{"method": "simmim", "mlp_ratio": 4, "patch_size": [8, 8], "init": "kaiming_normal", "steps": 13500, "weight_decay": 0.07}
Rows from block 9, named by matrix and row number. Rows with one number belong to one neuron. Each number is 128 + 24 x the weight over its row's rms, rounded and kept within 0 to 255. All counts start at 0. Numbers have three digits each. After the name is the row's rms in percent of the matrix's.
# fc1: MLP up (model.blocks.9.mlp.fc1.weight, 640x160), inputs 80-159
# fc2: MLP down (model.blocks.9.mlp.fc2.weight, 160x640, transposed), outputs 80-159
fc1.332 112:166138129137153180158153166155119135120127147138160124126126158153128163140146110132124120077115131136103147126121129133149152100130114108136127141149101135099140099099140147124117175184149143125121172112119123111135095129181098145160153084
fc2.332 112:135124124095108117155095166163128134100108154134128140154140057143157141119132140158152172161163119130153123133098142111136124152128124136234118130151121110135161139118128128146170095194136113095119120117138102098115132125128124148117129098
fc1.333 111:094148150136113151128118148152094156067149149119122127110154165122138121140161158134142053166164104138134131121132157121101120138136139104105173118165112096112108145113140133139131169113144145101124151156134108149133121140166149130145153143
fc2.333 119:106084143133122104143095137139113121105123136121088129143112140090152117121137187116129057130093144134150111123109136097106141151149140150102092124124146102127131138131116133138153187157139117084149113156162075114138132158131119129094104152
fc1.334 096:154127095130126168074141155171127131089107134154135151167142146091149118137150112126144098151175124157123139132105156105090134111129143115122128126097103142152162115150121118096086141164150121121128116142129142093169113161147153183132181100
fc2.334 093:086108123153115111166092151106109095103168150146152152100108150149134161149125102078116129152098149163146099124151124119151191122178135142101134131138147090116111090150127111147156173116102137130122177116173114137097144115122117149142128161
fc1.335 087:112079159133135169089187092124122125127157154142098115087126127140079153122135151088123163082110127137099133126098106165087125131122113116142164161109108139110123131148141112121105141120148168132169129116121127109066122111087144147112099117
fc2.335 102:143187127126124110149094134129111129131116107117136114168141143095173124121124111147102144221161121129149124149169163116135122092116118126137118123127116147131097092132119130133144125081128115120095140110108118172197149146166130084129134151
fc1.336 079:165148129103185130082168142202108149124131134107195120148132117141161104132161140190161152130137124124178138167103091144138129140171134108119158119106108124154126131091154183121151123091113146121120149119150099117179151101128152156134148175
fc2.336 075:103100142150133134123098109094121133084141110136102120153116169076067125121142103116122125143101120110075090150142162104114115115115144145120106150064117150125127111145120108175103077182143137135130118093137122132156123145106118117136028111
fc1.337 099:127179128114102147153144147155123143104127087141124120163131134137160089133139130110133163160149148145136156154089156109113116091105135089149105153147134138153106123110137169116125168118151171138103120081132127108119109159150158095146150128
fc2.337 098:125091128147062122160102111153132114128138093138127121107143094097161127142139100156150140106200126137135186137165123135087083151072140166091103141099132152122150107127127130149129126142133140142102097073137117100140135149108186124089119116
fc1.338 099:119114111137079133099131150157140120088119095121118129114155108142108155155160088128082099148143105147178141105107132115118098094132104113103138117119104150120096129101162145137084114110147126110111121102100133130143091151114164149146153158
fc2.338 107:086161080115106150115154109134125089105123113100055076158125121128148161161108129126153124129122128144154141109133112142153120128100115139157106144105162103119104132161116121087112115126079148116163122135150091111111133121156154139129102109
fc1.340 131:163144171143167204158158159181126127148147168156145121159123127168115138121118145132168103132101133117137124119133143111123156161146140108154142133163123111088147132115126137161120115125140121104145145088142126115149127130185157165137145118
fc2.340 147:098091128138103178136111143104120120090110146145160059152132093130107153123132169117146098151108135136156109109161122103110157123116145112143147121128129107117114129125127141149148071137159112137095138110122121122144139110185161139146124168
fc1.341 103:122123135153128156093119123165105124070125105099164102097109163136120101119143146125167065171140110118159107127155130111129103106107126113096134110089149129147098141130111125134082122162145156105145145136129099093151108124187118106168152080
fc2.341 117:150127099111108123137173111091150121142125083104120112137112099164131142150134129123165140098102118127167151138114163145182154103088112115149120163106126168134143137118143106132110063168100158114156151114129100144157108123095150110115096152
fc1.343 091:137102126107129114092109103163110131148106153129149146127123103121202123149137125148105133086114145154104126133093137119048123104137118146091149133115106094131156147104110102125108177133159085171108109118134090088116131154127109155142097123
fc2.343 115:117173132117122131141141138077135135086104086133098076132118164131069132126116142104152128172146113125146136106161120146178110126143113129182110137170134178126134112140141132128094083121129116109125132103107138147129135109153140087122193098
fc1.344 096:144138146115126109112113179110132122134162110123172189144126160154158117115140142122087155154112133072108111122131115093096189130141141109178140095128124110125103131108140147137100116124134169105084133127105124114136121154087152165124139102
fc2.344 101:156166120090129190087160128175115125108112139132144169114125133169100137133126122111157109070104119132158170147119132123161082139113144134098098138172117116138132130134118106098110172123103137157126122165128157124153133157216134105142147119
fc1.345 124:151135166127118136158143166196097130099098164145138092125143115152109120122133126137085111138156128131137124137128130154150117120148132125144118109164137099091108105112139154089138121153128107152172152129139114084101106150113146111121103126
fc2.345 118:109115118140131059132150134058155108090125142109129110109123152120108122133139105109109100103125119121159138139188152138163166106117085117159113128082137125107137126120137118099091140132117142112121175115149140147142118113092135137106102133
fc1.346 106:128110140092113156101078128125127108158107118146136123132143165093127132110132119174107146133204117144103140130099121090138134136159147147164155114166126124128123136155151148127128162142142163134141119120124116193146120114104142105155134080
fc2.346 117:122168132155134104161185129132114123093139188111086157126123125152092125131123150110159137121040135123135101120148128139088144107113133089110121134099135093132130118120128125134119091068142100098118142124154130104134122159180098160117129166
fc1.347 096:124116127122125096104118136116100109166111174096082127142130104108089140159116134142114150110131102133123084120151126146093156149097101120150135107109114093143145149146117065108115134156144110116105083120127126134073129109119108170138118127
fc2.347 092:148103130135111153136144141147160139124157113134185180103105155163175135129130096116150135168134129108117128146128158113167088103144133125120160130178137168118100098126136133154131113105132134124118160125132150135192134164137156104126159111
fc1.348 129:149138126118094144086129116133118115150121147125071128138107114076097100132134110131106118151179124129141085132086126144124079136144134100205105137112119071122133097121128122112134100181131148135086087123108134158116129141127143142125164110
fc2.348 101:138093128118121118110113122131110117166132138140044121125117125072096115133141134116148118167148101130159095152125127137156116139131111123172119138088107130116122078134132110139132103134104136128131140132080155159100135141160092096119143126
fc1.349 084:148139064142104101085128147123127137130153107084107122158122126138099116138124156149094115150148125105083094134186115106123115145126144108162141116139139126141130113130130120119127119171149156090097113114132097139145149165090133131127090100
fc2.349 093:092132134115135118135125112160133128100137124138128198107144103140121132128118108110156124140122139141166128105041124152114133152156156099101141131147120117144111172128144139134125138104132106180146143148098153107154119110136139164124180142
fc1.350 093:110141138160124149170107117145134129103123134134131122104134147158086151145101138145121121163127113138155119078164141149133140103156116129160140087143119124091091109124112153100115149134150127133115069144094098142107107159092130116144116127
fc2.350 083:128147110154122106102088140141118092101115170124155107122136120151153133120158168116113119128132130128175123097167162086139144104130126121119140120131118136102072131107130148135123093112142122124112121120137140140117105143160137122131089135
fc1.352 097:132128126146135116110127132086120147105139165144060123121127092099130104138122131150087145160136126145132136122103120126149141137142149116122146143143138101148088131148127130125135122128136195120074113118119143155119110136095203133148131145
fc2.352 107:158161125119141138138136133188151121142115103114160142147119167136138142120128132131143149104104111115128119130155155140102150111143096123138120109127121170136171148113136124097082131137123103113156150111154083110114139109168067121105097120
fc1.353 099:146169109126143140153171104131106151111099172141134157151128107103111120109172145108122110125107114137114160136075162102134116109158103093178118117139095120124153124088174156098110128121146118114145142147121104142139079148110161166099122117
fc2.353 097:115149149090130139143177129126127124112113158135101146153141093110155080136119136128131125140173108113193134130105193089130140146111098108127139106103097152139155155138123122170112186131136091113113117117174127137114137105135168116090141159
fc1.354 095:098122128105136129080142125149112123156111151094081026138126103099127145095123143122115118119169124111121144144121147144107144077137162135122108134155102120111126130137140096140137185139124141126114118107121154126184118155130132144135138139
fc2.354 093:138088115093095138124090136149097123113113123133081152109149136120126138123131127164131145186163137150169118105121182083137121114135084109132095147061107123139188172127133140129137115124129086132114135096153111170102121130079119135121147131
fc1.355 105:184110140132160176123136137113136109116143118103152111126099099129127133128149142098091109154148129116168140147096113133119131141112106095193169078141116123089114130142131114145145130126103150157159118135138134083157145155179150149125151096
fc2.355 090:072057145132139135159082177178131158136161105131136129120145099139183159111147110130110128146115151154166116126111103130115101141098129165153128122091113141144095134105139137102138122133152086151116126113111126087125126088109117121108139135
fc1.356 109:144144165138133171138157118153126146092095163133165080124143141167083141126161145160141138161139125115145116121114165147137155106141104112104163099106085119114119121134155149101124146131149135126166164114112100142159103142158144147143187143
fc2.356 123:126093095133104139160127112156144109162103137126117187131111047129111117136140138105139206159130105145142105134132124081117119152139129136127097154112141164125145123128125111103158125145118130112121101142148098087140117131153169106100140171
fc1.357 105:105134142138105211112118143164111116122154148098088095124131159177125150104147103141092124139130106118116110112098128110133135106110121111138134110101116163119100152085143141144159166162160169095128129139147136121145101139186160151131153146
fc2.357 089:116079121106121171076127120157151143135138087115121066126109169129136172109141135112077120114107138143149166137121143125157153127128116148155109099144128167143141153125121117147145165129120144147154159147150107086142123103138115110064122140
fc1.358 102:132125141124135126093122151147134134082127114162145120144149159189133149143147123127143144145162105161156093130155098165131111124167132087118133115161086161108162171111140124148133149080186170143149115124114135092127110160121131126140131148
fc2.358 110:171128120126118120088142134110132129132113123141117190073141146100135105122130117121103125148113124106136105117119116121147065121124187141134141122113126127118064137118124153124119143136139121172152162159154125121092116161088124127160095150
fc1.359 104:124132142117125134131104073126120159116124118123100114114134128113107135116126138127109099188131115127098108141129158129128145123152112127077149120111110124158139141135132132116152142103155151140122209125111092137164131104149155133121151077
fc2.359 081:133137125180160101113073138144130126118162129109159097133128098144178127131147166124119086187098135131074113182141135152140162125170114145085131123108124148133134141117131115123108145081123125148164184116115116128141107102122117202144093135
fc1.360 106:113118143155123112091159126108095144124164154115126135161142131088141142143128155131101117095181109119104125156083150145149111123136110122193121124117130106115126101095125118111117135162153166122119120108106136144144106118105123192108137137
fc2.360 096:092083133097113151144153106075105142102161101134102106134119184120120174137146173120126120118082134132144145125112147137159152093101113114120135124163115108126146087124137122123115097125115157175139163130139105137161110087096132142132147147
fc1.361 089:133164129133142134191156134142108111078123102161087172137140140109147157107124124115107120118149084137111147080106157096106149141119114101125118105080102071094098084143123134137124139125098143158108132112144140116140097126108123117081138122
fc2.361 082:121089139102108104146118136164147121134133141175141138154159104192143109125149095154098157099166171128148154154142111090132101153141110158186168091114093130140129179136144149136172131123110142118127133102142101174102136079104139097115103150
fc1.362 078:176119117127121086115178168120152110119138127112180104116108136156147131144165152141137103138142159165136153081108109116122102132155164141153157114141158111139129147101193126151128166115141108102102140126132153121143119127129166098106118108
fc2.362 055:108177111139105153129113116168062093141124151133121129142084159097095142146120121111148131123143108134114116115163155120131149143109138147109113147115137156129104087148120136132132115154077139139133136124133144136144117162128135123144142115
fc1.363 095:108122125134155167169154125106147126134124123146132127114134177103162120129145172130130136141128123154148171109196145122156168119142159130166140167121104123143110158145109121158106158141132158090116160142127096173099103113128104136123143122
fc2.363 110:170120111120117076100101149161095122139123181123143077109136162153054112124126082124128144123139125116123116142073142108092122119133123137088110120145137136130136080132119119159193109102123115117129081145119154117152130154121145118117155145
fc1.364 098:136141148155146135121148125134113127117159145117169160171129129162122135128145119125120085163136151157148128127110143141121126135143149100130102108122118090110137151148126139115115117144132124093167183152144125089117111089127104165143143120
fc2.364 091:097111109145125115169104127150086128136144172113088150124109158134113142143132098130153132103113146130161140101110129101137083149170131122145075139116120141133134122101136118126149174183122146200129126134069125112141106143154148130112160115
fc1.366 099:190116128149106081172120114156112133121137116116104145106101149105097116118141126124142128113095128119103082141138120114133108094133120124087135124109131135153149108121146132097095160179126174139147169136127101154152127140138073158115137118
fc2.366 102:135098127131135134119162149147151127135122131136157081116134112128118136125131125108130106125155150142174141078143142145126135122155120124109092110117121126127114173133142150114149101065121133151121105129119121098104109117089206108142193125
fc1.368 134:138115117146128191147164134186151144147149159098130154103131102178128127112160134149177101144115130131128062112115125123126134126154137102151139145124131150102125108143119135148136142102148154057151091160107121123146127125165130133135142130
fc2.368 154:113156132125132100157141090137131112153192153123079180108150160146141102144125152133151135130093135114112089113064122141148136101119135097095108119126139124120157133127129105096142170118127127078117115169101193133152119142136125139128119110
fc1.369 100:104172128102147137099183136154153130108140149135118105145122173158121177123141162144118098145130100137155168132100162106133117062121127113169149115113106113106145125104122160139115158181131129108129171142102118173174087128131142162137142099
fc2.369 082:090094131099118135109167111139167140142146105123114103146106157139143166112146189121141074104094144128196188163085168130155144126116134143149116113114130139144160119122132146131141168164139134136151187151144102114132116104132131157088107159
fc1.371 114:139159133155135139134164158203115108127106164115120151132167131166141129125138149118133072179139154098113128111141153125120113099125138112153130140140113149140142133140139128142103150146144132067136190143083159088153109157090170137122175142
fc2.371 144:113213146129130163143094125102131148149113136107098183118117132128128133132132154142126130106114137118139146111157097123110143104129130111212151151160108168122120126126141153143137113125127093067140165100121116138100126134078127114123150124
fc1.372 109:143100126120172122120133140118106155089128081129174111131138187165120099130157130080124133135153150163123165121115141131109112151169117128115127138121112180162151138134153126112107144141114200132158122129112109100162123105090127131111122141
fc2.372 082:118146108115138127147121116111120136103132093146145113126134124177102122129123092113131159084127136151112172148104116135142120126168129099106128115139138177125135137156122104135127125158098165129178109145111113127116076090092121181111101101
fc1.373 091:103105115083115120142153107192125135101117085178137193092121097127145129129133096137106138082133171145092158103131115141111133099154117106163106131180096109163185150108118135125156160128145106120134137112128124085168120110169104129141117124
fc2.373 113:167139122153131103112107146078115135127109175104139101162130116130133148116128154115132109223138102115162111175149176117159106160110114151125157129057153129093093108122123120103069118157129124153147134127141140158103129149116122125113132161
fc1.374 086:136129135122125095115113168135140144108129116133118130095123115144158121112144085159125135135149145188181105128138099106144143124142166117174172111125112136107089159129141139122151138152146076076090093124171139149073154118126135131103135128
fc2.374 089:141159112107120155135140115128100131117099121147140125132119187122090117134142175095150146107118128097068132123111093121121141128127124128091109139150114124113165093148129095128100132089121163140144161108079116128165123112110138106148134140
fc1.375 099:109106122118125146133190188137127112123143131104111149092145176126140132139131090131136115143145135107062128126127119122111122104100118142089151111122128149132132140119137157094128139142164167111139120122091127098127141167118152092136149127
fc2.375 086:118138135119121150085086116176144117125138122106098139127137080121066111147129150139115150168129129132150124118074136117134132140189136127169131120148122093104144094129124141173129080072112120102117110114138126138119136104123124160074118123
fc1.376 105:126115122076107160067132135150096132113117139136089102124114132114085159151124104089153106118164102109142114153100156168168115088131120096179150123091109136117152101132138121099127110166118179140102147096125150187100109139136151122151157071
fc2.376 119:132157137181154107156092136082139150112140146129138140137124125117199157117147147147114126136141163118133131110125119118100124126136154156155110124141117123145105166118134154111139144122152108114128140157146096113099131129088140139134125126
fc1.377 086:120127109113123185147188148071120139112121151159125150124156179113097137143152080131135150087113114153155112081133111130135129130110121121187116125152138136159104095108147149156144156109137124092083162112145122131140104120140155128124169080
fc2.377 102:127167139138145129116111106152117123115143130119123150141125079158128122130129122148137100170141146136103112193139153109112115129109133156117132120124114096117153200138140112123115126150118130136167126123106148136093123132112096104126102132
fc1.378 121:131166154175141118171102085104137111117059124114109142157125148125134129116123114153092151157146117133082068139092132101098131099111110122096105170119137117121146117119136129138101125182137117110141159112122144125159111174121103195115155109
fc2.378 093:113153144172140111166080102141104139148126142117113146152141121132140125120102078149112092155132131151062056187132140106074122123141125133112110151119126151126186180141121109135110143167126124143135156089143118128138131150092107172122132124
fc1.379 084:194133128106140080124137152133129121101120111120159116092119141149117107158119172127118145126126137113147109081158102114138151112142098110156127112170122111097125156138128132126167086095141087135115128126120120153109145122162170117146128095
fc2.379 100:133138131108125137114150106104123131139102148139101146165139097100135156122129111105118115130149118119135128192122179150138087097139177133098109129090145179149145107125131123103127191078126136113122115115157148135149120121100073140121032175
fc1.380 097:171147097149119132113091134161115136145154145119074109117130091145095132143128087106125127138133163105178111123127129105170129073129125123168119144130122147127146071150152155097116130111112196137163119120124092098142117097122158118122146112
fc2.380 101:166136133079155122132121127133145158173087144133136120148151112111134110110143148149159168078164123111127127136109081107114108154136129139139151104131096104138089179124154131152178159177149141103103077143146136107131138153107135136114112108
fc1.381 101:097188130118143121176172141168120140080158167141162161171131136155094134117161075095162102122135126158152138103095120160133119108130122106143147102149099113131111123112146156106090160133120150096183151132113124107139121129152131162124174140
fc2.381 090:164105123120111136103107141146126115143130132136135090113106147166163122136129176133145116095136158123135132124139139127145133156142136142115104130182123144128165138129129135180224108136122123110110142085139098113079125103130136155135146141
fc1.382 127:107161133095119134129139093167113110123117154122140113113140102145128112150147131131157103119136089139147137088111153119118175094126102083122134118131121118119099115084145139128103128135124132108151131131125122156140078142141150162142125138
fc2.382 264:149140138154142117149113158163135143148148117112107114088091151124113117107075084130125166175110160118111101132161143170107108125119142133125111132131181126140123125162078124155127115182144123109106140112149133109087157135133084088133130107
fc1.383 084:173143101072157113132151127142130123101139155158173167089146095128132093127116105149138147097137133102166151097165115127157156139114148119139127140134131104153151102095155153107110147092105099112114129079141132109075122146171121073129170137
fc2.383 081:124077127134136139099095123150132123127122120112098070138114163158153144129142135140157119164110126121095131194091144142114135118149127125095121124120127137126109115126129109148123125152129138152156136165152102161199129107112109196111059141
fc1.384 095:145138131112137154153134132149121133104137157144150099132174152121141157125170160132144119203149141104081143153103136126134140152157131078118129112149143108109123122134090155123113140132160142123145163149131151123131110144142160078158121101
fc2.384 090:089145097142118095111088153107079112166125131106088103138117137138113148143118099119080193094110129164126101163147143140095147116114104134137130143104170122127159138109128096127110134078113119137116102104091123136114154153168096144132142145
fc1.385 123:131104156124141121182143148136137121099163152103121131126151137142129169122128096144091110174111141096143122148104176165181086117132154092176092120130128112106138147120166130115094149148152119081125146127093127108100120107113143142122130150
fc2.385 127:119113138116113136192151107098128140091164124122112105161120113083108145119122080105117117130135116105138140117092123130174082117142153130205125138139126138150180163143125100136145137130122122109106124105145124101044112086112113159112121119
fc1.386 112:135126151110144178135138162157106126103122166136123125136156125153139142114145145130141123187145121136116118127154162148111130089180114108134136137139104097103080126093160141112083125178130148080127170112095148113144129125143143152158143133
fc2.386 084:118120116140127143143074146136145114163107127105110133129117117169156106136137114128119132165122135144130114153119141088100134155153130163114120133119134137128120124123127126133162195128113102084127117150155098105136127139119180145088106167
fc1.387 106:147141098142123135080179138172127158125119194138125134119132136118170145138148173135085123114143150122146159144143149148124131166136140129095141129149104119118091122128134142082111152113149158113127169171140095139127135101098118160150141114
fc2.387 097:111174127154131121168101126108126154123134114125132166104121133149096158128131042143132062135131161126164145098105104121102128108127128154191133130131141116111113195120131126058102153100139122112126116093137119108142143153055170140104122145
fc1.388 098:129161115087146137110147144107115118097114150097146123118113209149108115128133106122150119199151113100140138115090126149163163126115132092111121093098093104106098164109137140133111111126117137117119116158125120094170108153143121151124147094
fc2.388 097:129134146145135121120126167152127149112115186118143064139120135128102154118149130139123094100118145127180153176133147125095159102090146142106120119077121167132163154120144121128131078094141063110108113075148140137153117176143134116113134148
fc1.389 088:126130148105158143094115117114137130149108147137141094156118164159169139126129103153140135142143109145128141129115134093105136097160107133110167121095108129125116143105100106080121090127117120143109162127107094091129171105162134181127147112
fc2.389 107:104123138162110139150126120170135122111123150119120115109140109061117098124132190142122106122118152123099106114135126132157126139119122107130104135114133078126115145122137126168191157124137136108137101121148142144117106132091116095117090103
fc1.390 105:151138158144153130148122119111121113095122129126113112138136153162154135152149101147119162146155104113113079101139160099124143124143131134113134092144100148111133130090148126162134122126170163109126152120131149138165091138109125139136126112
fc2.390 109:105149125153150206148100111108118144105125103072147145118123169150144126126136088141103119133164104145098073120127142143128105126123134125142138128140190129115139106105149143165087137139130144167123132148118159157179127154189146120153123104
fc1.391 087:071096140128126114142158131125151116107160165151140171127143150151134115113131128122133127121105113157090096121115107116107104106139096107123147090128141109191151124121132115131174122180109128082127110127153120158161137120168129124140144126
fc2.391 104:145181121119118163114112133145111118138085111123128060128134114066102132133128151144091121149162139131137140119170149136155097132119120175171139140129122133108107143134130152121073214073121097159136122149141121128095135138104169128124151120
fc1.392 112:097124139122114142104122167180131128066133162124103153121134132189078145115127104117119096114129134116137164123108171138092103077136146134141127118138140142105159177130127174168058134105146116119119087098109147109129107111159126092089135159
fc2.392 106:147092116095120101081132096126089108119124141127097117150129151171123161148154113112124125124085125134117157132083127144090105111126138142090108127132112147118173140119127144129139136192106127142132131152121113121189094154170103133152100142
fc1.394 083:101116156144142174098128160166175130149122169100107074142145108155154175138131105103151145089117093138158129154129129128166142125103130130126129160150126168095137103142158109126138160138139140092140116079098157164174115161166122077154112139
fc2.394 071:155095133103114055119122126131121125124166136127132157102143127091126109153130123135109097184158179114122130137074124097076127129135119148165126117096132079131084166140130139117168142130133124125130131164147164127101123113079177171130131129
fc1.395 092:151175138107155162128148140131119123094116166092106092143125126154111111120184138170152154161150110127155143110096168131154126108156109118136143124127106120110139136098180110129105141121167154121121121115105152157166083150155160142117128101
fc2.395 081:148125124098140125126144099142127120129115175155108122136159166121140137129135142130124127137132131106147127087125139064142133155175101108146130103140079154109168135141133133121119150119137111175179123138138106175146130078195126130129133130
fc1.396 087:178098116134107124124140099158134126151100150138122136135124089134158133128134142159164174070147176163139115110181102115132116139152151125144112134177114103141124090132116132119132183155156106186154135099144115173115136166133109083158130090
fc2.396 094:108173138121121165154122136100103126064156123130130105144130203119112140122127107141133063163116104091157134137096136155104123123117126103112119130079138138137098172131121116131110100113119109105075140145132130089157092116133160150086193137
fc1.397 095:148160120096106097146136119116084144088147103159161127142136138184096136100147105137110100099095146119157112121157128151155143137164119101135103146151136110096145133145099133097105144137163179108166198110100083127111106120123116088125113108
fc2.397 090:126112143121136143120112149169137150120095146129145164126132109103148130107127115147103133101116145136145131142100120118116066145165148143135131107100113128171154160151137133111120142114145110079080110141128155104121139113064141177087130164
fc1.398 082:098141126121144169169058121131154138108082122085136102137109133102133109134153153139140112148152131131154104093148105134095125144114121172124153121104113139138099128115119119125129099178139104115083109149138139108159112129135126131127158123
fc2.398 094:140102119103122116098204121172124137142143111148122194114119142117103136122132119130132124102106116144113164142100174141130130150150149104123091137128140170129134136131136126106142157106130140110150129111144107143078133111113129106135131119
fc1.399 104:145179154097108122139100130110120134119130143127170127110131112118112141104132099145112122132141103110140148165090139079172112114140159108153136122106109161126148117130147132099135150148144146140119101157098148121154119094127143127138111107
fc2.399 076:192070114096119153119119120133101131086168146126152100129140131111104144127156114117131118102157104137111123142123177118202131135147119130096110108123120135127168127117129124110124167110127187180118092134122161135124109131137133131092093120
fc1.401 090:134112138119122112119159115124114117111123130123078187138120152106106134117143097179133148103141159091112141091087119157168100134121117138169132120110108123124143163101138106131127107165126134083170111093142130121088150150108135087128107092
fc2.401 100:154127134145135136146093132140120131118102126125191072139140094171176112126130150104098129144144098144122123169157127113080158098128115098110141119143116152115096124149125135114107140113127118145102137124118141120132117121161144198168122122
fc1.402 144:180157124097137124099168157152123114143093169129105082137129199153141152130136139130120121162128121117141142112098085157144144116121147113137164125120110137111077150117131162089094121127132141163127128143084140187171137149146140174158126087
fc2.402 146:154154110146146107096133156131133133155086164129116100128134164183163155134136156164112067119113125122152141147129124149058123133116138142095144118099121135131095157121130120086099142150120125153158107145125096151200118154104100125153135113
fc1.403 112:163140127133117132088143098176118126132114118112083162111143161130137100127136153118181140133147101093050131081111141144145154116145122122088121098144118148091151147094140136141128106106128170134148138132121109149145116131182130113159099092
fc2.403 119:077091137127129145082123121138140136114155116136154103143137108115165149124138121124172164083136120135103134136153170125136155149131128102067112123131113125113187165116136130188162069097156139130099149099119128106110122096150099067120096131
fc1.404 120:178180136113159172104143143141106123117137143113148106129114118150150141117174084102113164144148122107107148124140139162115093122165147089138120117141128164138090142090129144107123141159100113090091103148136140117107084142143143115141143113
fc2.404 105:141137203117157128124133156104150210145125131146143142115163155123131115044105126149129131141161136116104142117130122151113120138149137116143121088141121119135122149149117150128120143149182115125106137137122142105122148101113135131129145111
fc1.405 089:142133128099126184099118154087128140133094143150157091109146106128122140141119075116156129138147119143117143178189095148123128102105119123110140151133137169104150108133149145129102160129137150095148092099141117151096133139143144112138111093
fc2.405 091:110161133136159058162135097204124120129112116114097142162126164119131129113126166143141136098131116110136123092083155105106148130128130102160146120134118115139084152138121120104147046110131124137115142142120148105151126119155085153115137152
fc1.406 091:150144167140164143139140151126118103085148120157158083117140112127151126117172108210112133142182095081105093054155116148109136152164114129143119106119101133077124119106149142128105131122106145124111126144109126127111106105135114119136119146
fc2.406 066:150148143135175162134121138141114158110148134095111151159094126175198158109151138121085120127125116136159065120134184171143150108112121104130104118140162137117152167105125133136155136116155145094126134125158097155142095134087123116128108139
fc1.407 100:133130153109116142135167133157131137130126164104124106139127084111155113147132153135186084135117104099152123143174145129108129118146104076129141124105132136134136078130126158161144171087151118127128120102096098093147139137157136144106144106
fc2.407 097:121139125123117161127165134069156116124103184141082133139126145158103128137133121131106150107089133122104098087104082149120105101100121086176122115100135081097072141127114147135090095114119153150114137154140125110109132134117141139096129111
fc1.408 088:132133104126132130149141155120138107119097109110091126119159151110100105140171162119142139140115112100151094130185118159161118150128135126157109094139153077139073165148128079149171109084140128057117139124123158152143146147160120071139086142
fc2.408 098:110133130136118171109089113136122127115155140140138123117115124169146152130113116138122045108122153146106131110076141107111110135143141153097138128113116185127188119112138139095049118202123129131146145127111100102129110104073134162106167107
fc1.409 118:154183145115157152132102173121105146106150117103174060121128121132129129113165111147127124141185111102125126121127145178095124143135128117134147099141103137131122123090141149134103090145142088097107102153100149084116125124155149089128172126
fc2.409 099:140134182122153130127132153125149189170125134141135132117155097114145108054092133150131141124151157110098134141136118146124116125156148116125114103130127109124125138156115130130110130120171109106098113119132140112136155096122153134124132113
fc1.410 070:159157131105120157165133097145130115119144184115110120119151125147125128113139144114139112166159117106183141127117088174129111090108112139191140112182094158133120131121149126122116129166140141123115110098093106134165120138155120120129111077
fc2.410 068:146109150112136155102109145132163166138127143160117087121168099167079150110118088136119166137125172144127155133132121133131130141109125154148132114089124155141100137164115149130146101133146142127141156102158116144135156137153117107129142135
fc1.411 088:108104133120134191107132137178113121124116183177128161133118092137103128128145115134133091111148134164142122163123141170077119098128150129152123127168125122117142148122137137145133129162119158141158130083153137109099098130100164122162127087
fc2.411 090:187159122144113095145134115094137128147153108122125066128153146134104125126128129142120180123109126112134102068139111088153155121122137144099121127160131101125119102123115108138121114126129118073122091147142149166177147149164096135096106149
fc1.413 107:127150129158107138189096112128098097112121179117134143157125184104090135103159114144129152141132089087111058115138168071121163106099116107128127130114133166121146124112124136164093144184143116122160113119164117137167131187125110150119165124
fc2.413 134:189092141116137106105130140135178118139124123128191155129105096160166084130112147104110098079104145120139136128112093119110158115164133116175132111170112089139098108140115118148187100116126138119125145106071111128099143089105191106132159171
fc1.415 098:126133138163154136164100137186094147111146143112088166119152120108107101111114125155118137163136138113144074097091109154120130152139118117125176107137101138149126104144131135143100129177138141072145088163122123140144142164106166101164167138
fc2.415 101:041097125102117139125131109110140130134138127144157128122140060128146119130138164138142114030115124119132138132116142107169143092091117141187105114137127149133097135113151106137166123135126146118132127116099144119081117116129103134107112117
fc1.416 084:129111154110101102057104111136116129135127104132050096082113103106108106129135073129124173183121153120100111136111147146117103091129135111133158156129120080107077105151140105139150153166113136134117112167139099123127116120101158120119156142
fc2.416 085:099080113109119125150096128146133131138157105136203123113133114162099125126132131126138131050109117137159149109180099113119178122138109136134115115145129180127166142123111130114085104118132109122128155092143121103119125121179063154112121118
fc1.417 120:109098110130138124190157133136101090096117128130146116077133101141149105121136123117138105114138125165161126139085151102085118124125121108123120105085122104139157167125129135152144178147137169127146142117142188100126138118146129077104155127
fc2.417 109:156066123153144097180158118136150140127151116128147104099134062116141130118133100150126117088135129180149113146127132130099116155101132107094099112123129104120155134130122122102147153183124128164150118156135135132164122137133126129113082087
fc1.418 095:136112134091136125141107137156115120139125152126127131178130101118145119147124161142114157092133124130130138161103157145110109139155116076107104152116138137095147117076139129127143150118110106168150142089096144105085150182180137105092123116
fc2.418 082:123114134112102069101108124143107112124114101115113055158131166119099133149120128141130142134134117118137139112179155145134147115127109174108135137130131125153103159104127110125087092096112101128130153128113109151174104085094159121125171130
fc1.419 101:097102139100135095134127136101091145116113119118118137115129095135123133125113134155084087171185134165105140134110164142111179110131110111123120135129111124118180147102158138144087125169112110100104133107120129153161143100134122171141147098
fc2.419 107:115120116104101128094175124082192139114114097115128108093122111146110110130134109100107081110096137146106151156101164114151156124113111154209061115136124141102154156124132109105135113157110115139160168142164107121137120135112092149102099136
fc1.420 094:085201139098153158153141132124115112141111194113137156107154170119128111131133146147146173117138090105131106099088139165126129109152096130154132103144087083120110132126161151160132177167131149110143124162123133111147124115115154134157172136
fc2.420 097:152088127130109109090117149133138134162119131140122046141131085149136124119146127100108093129121139144108139128223111131121130127094126155132142146105142209122107120152127130174161093074146114126133164117130109171173134158118158107118140110
fc1.421 109:117152137156122128148120142185108148122100143122095106153181152149075118133171141113151120170141115115121134091073137132138132098148119104114130129147113086115136110126157151148101144106153141139144148124119125128163077152119149147137136100
fc2.421 113:074126130127120129168091154153129122191128108127065103118104123146100105120127161107116189160099142142134142151150120157116133139117163177147067148132170133121124129135112120153157117128124146134108178104194130079121140174112120118102099108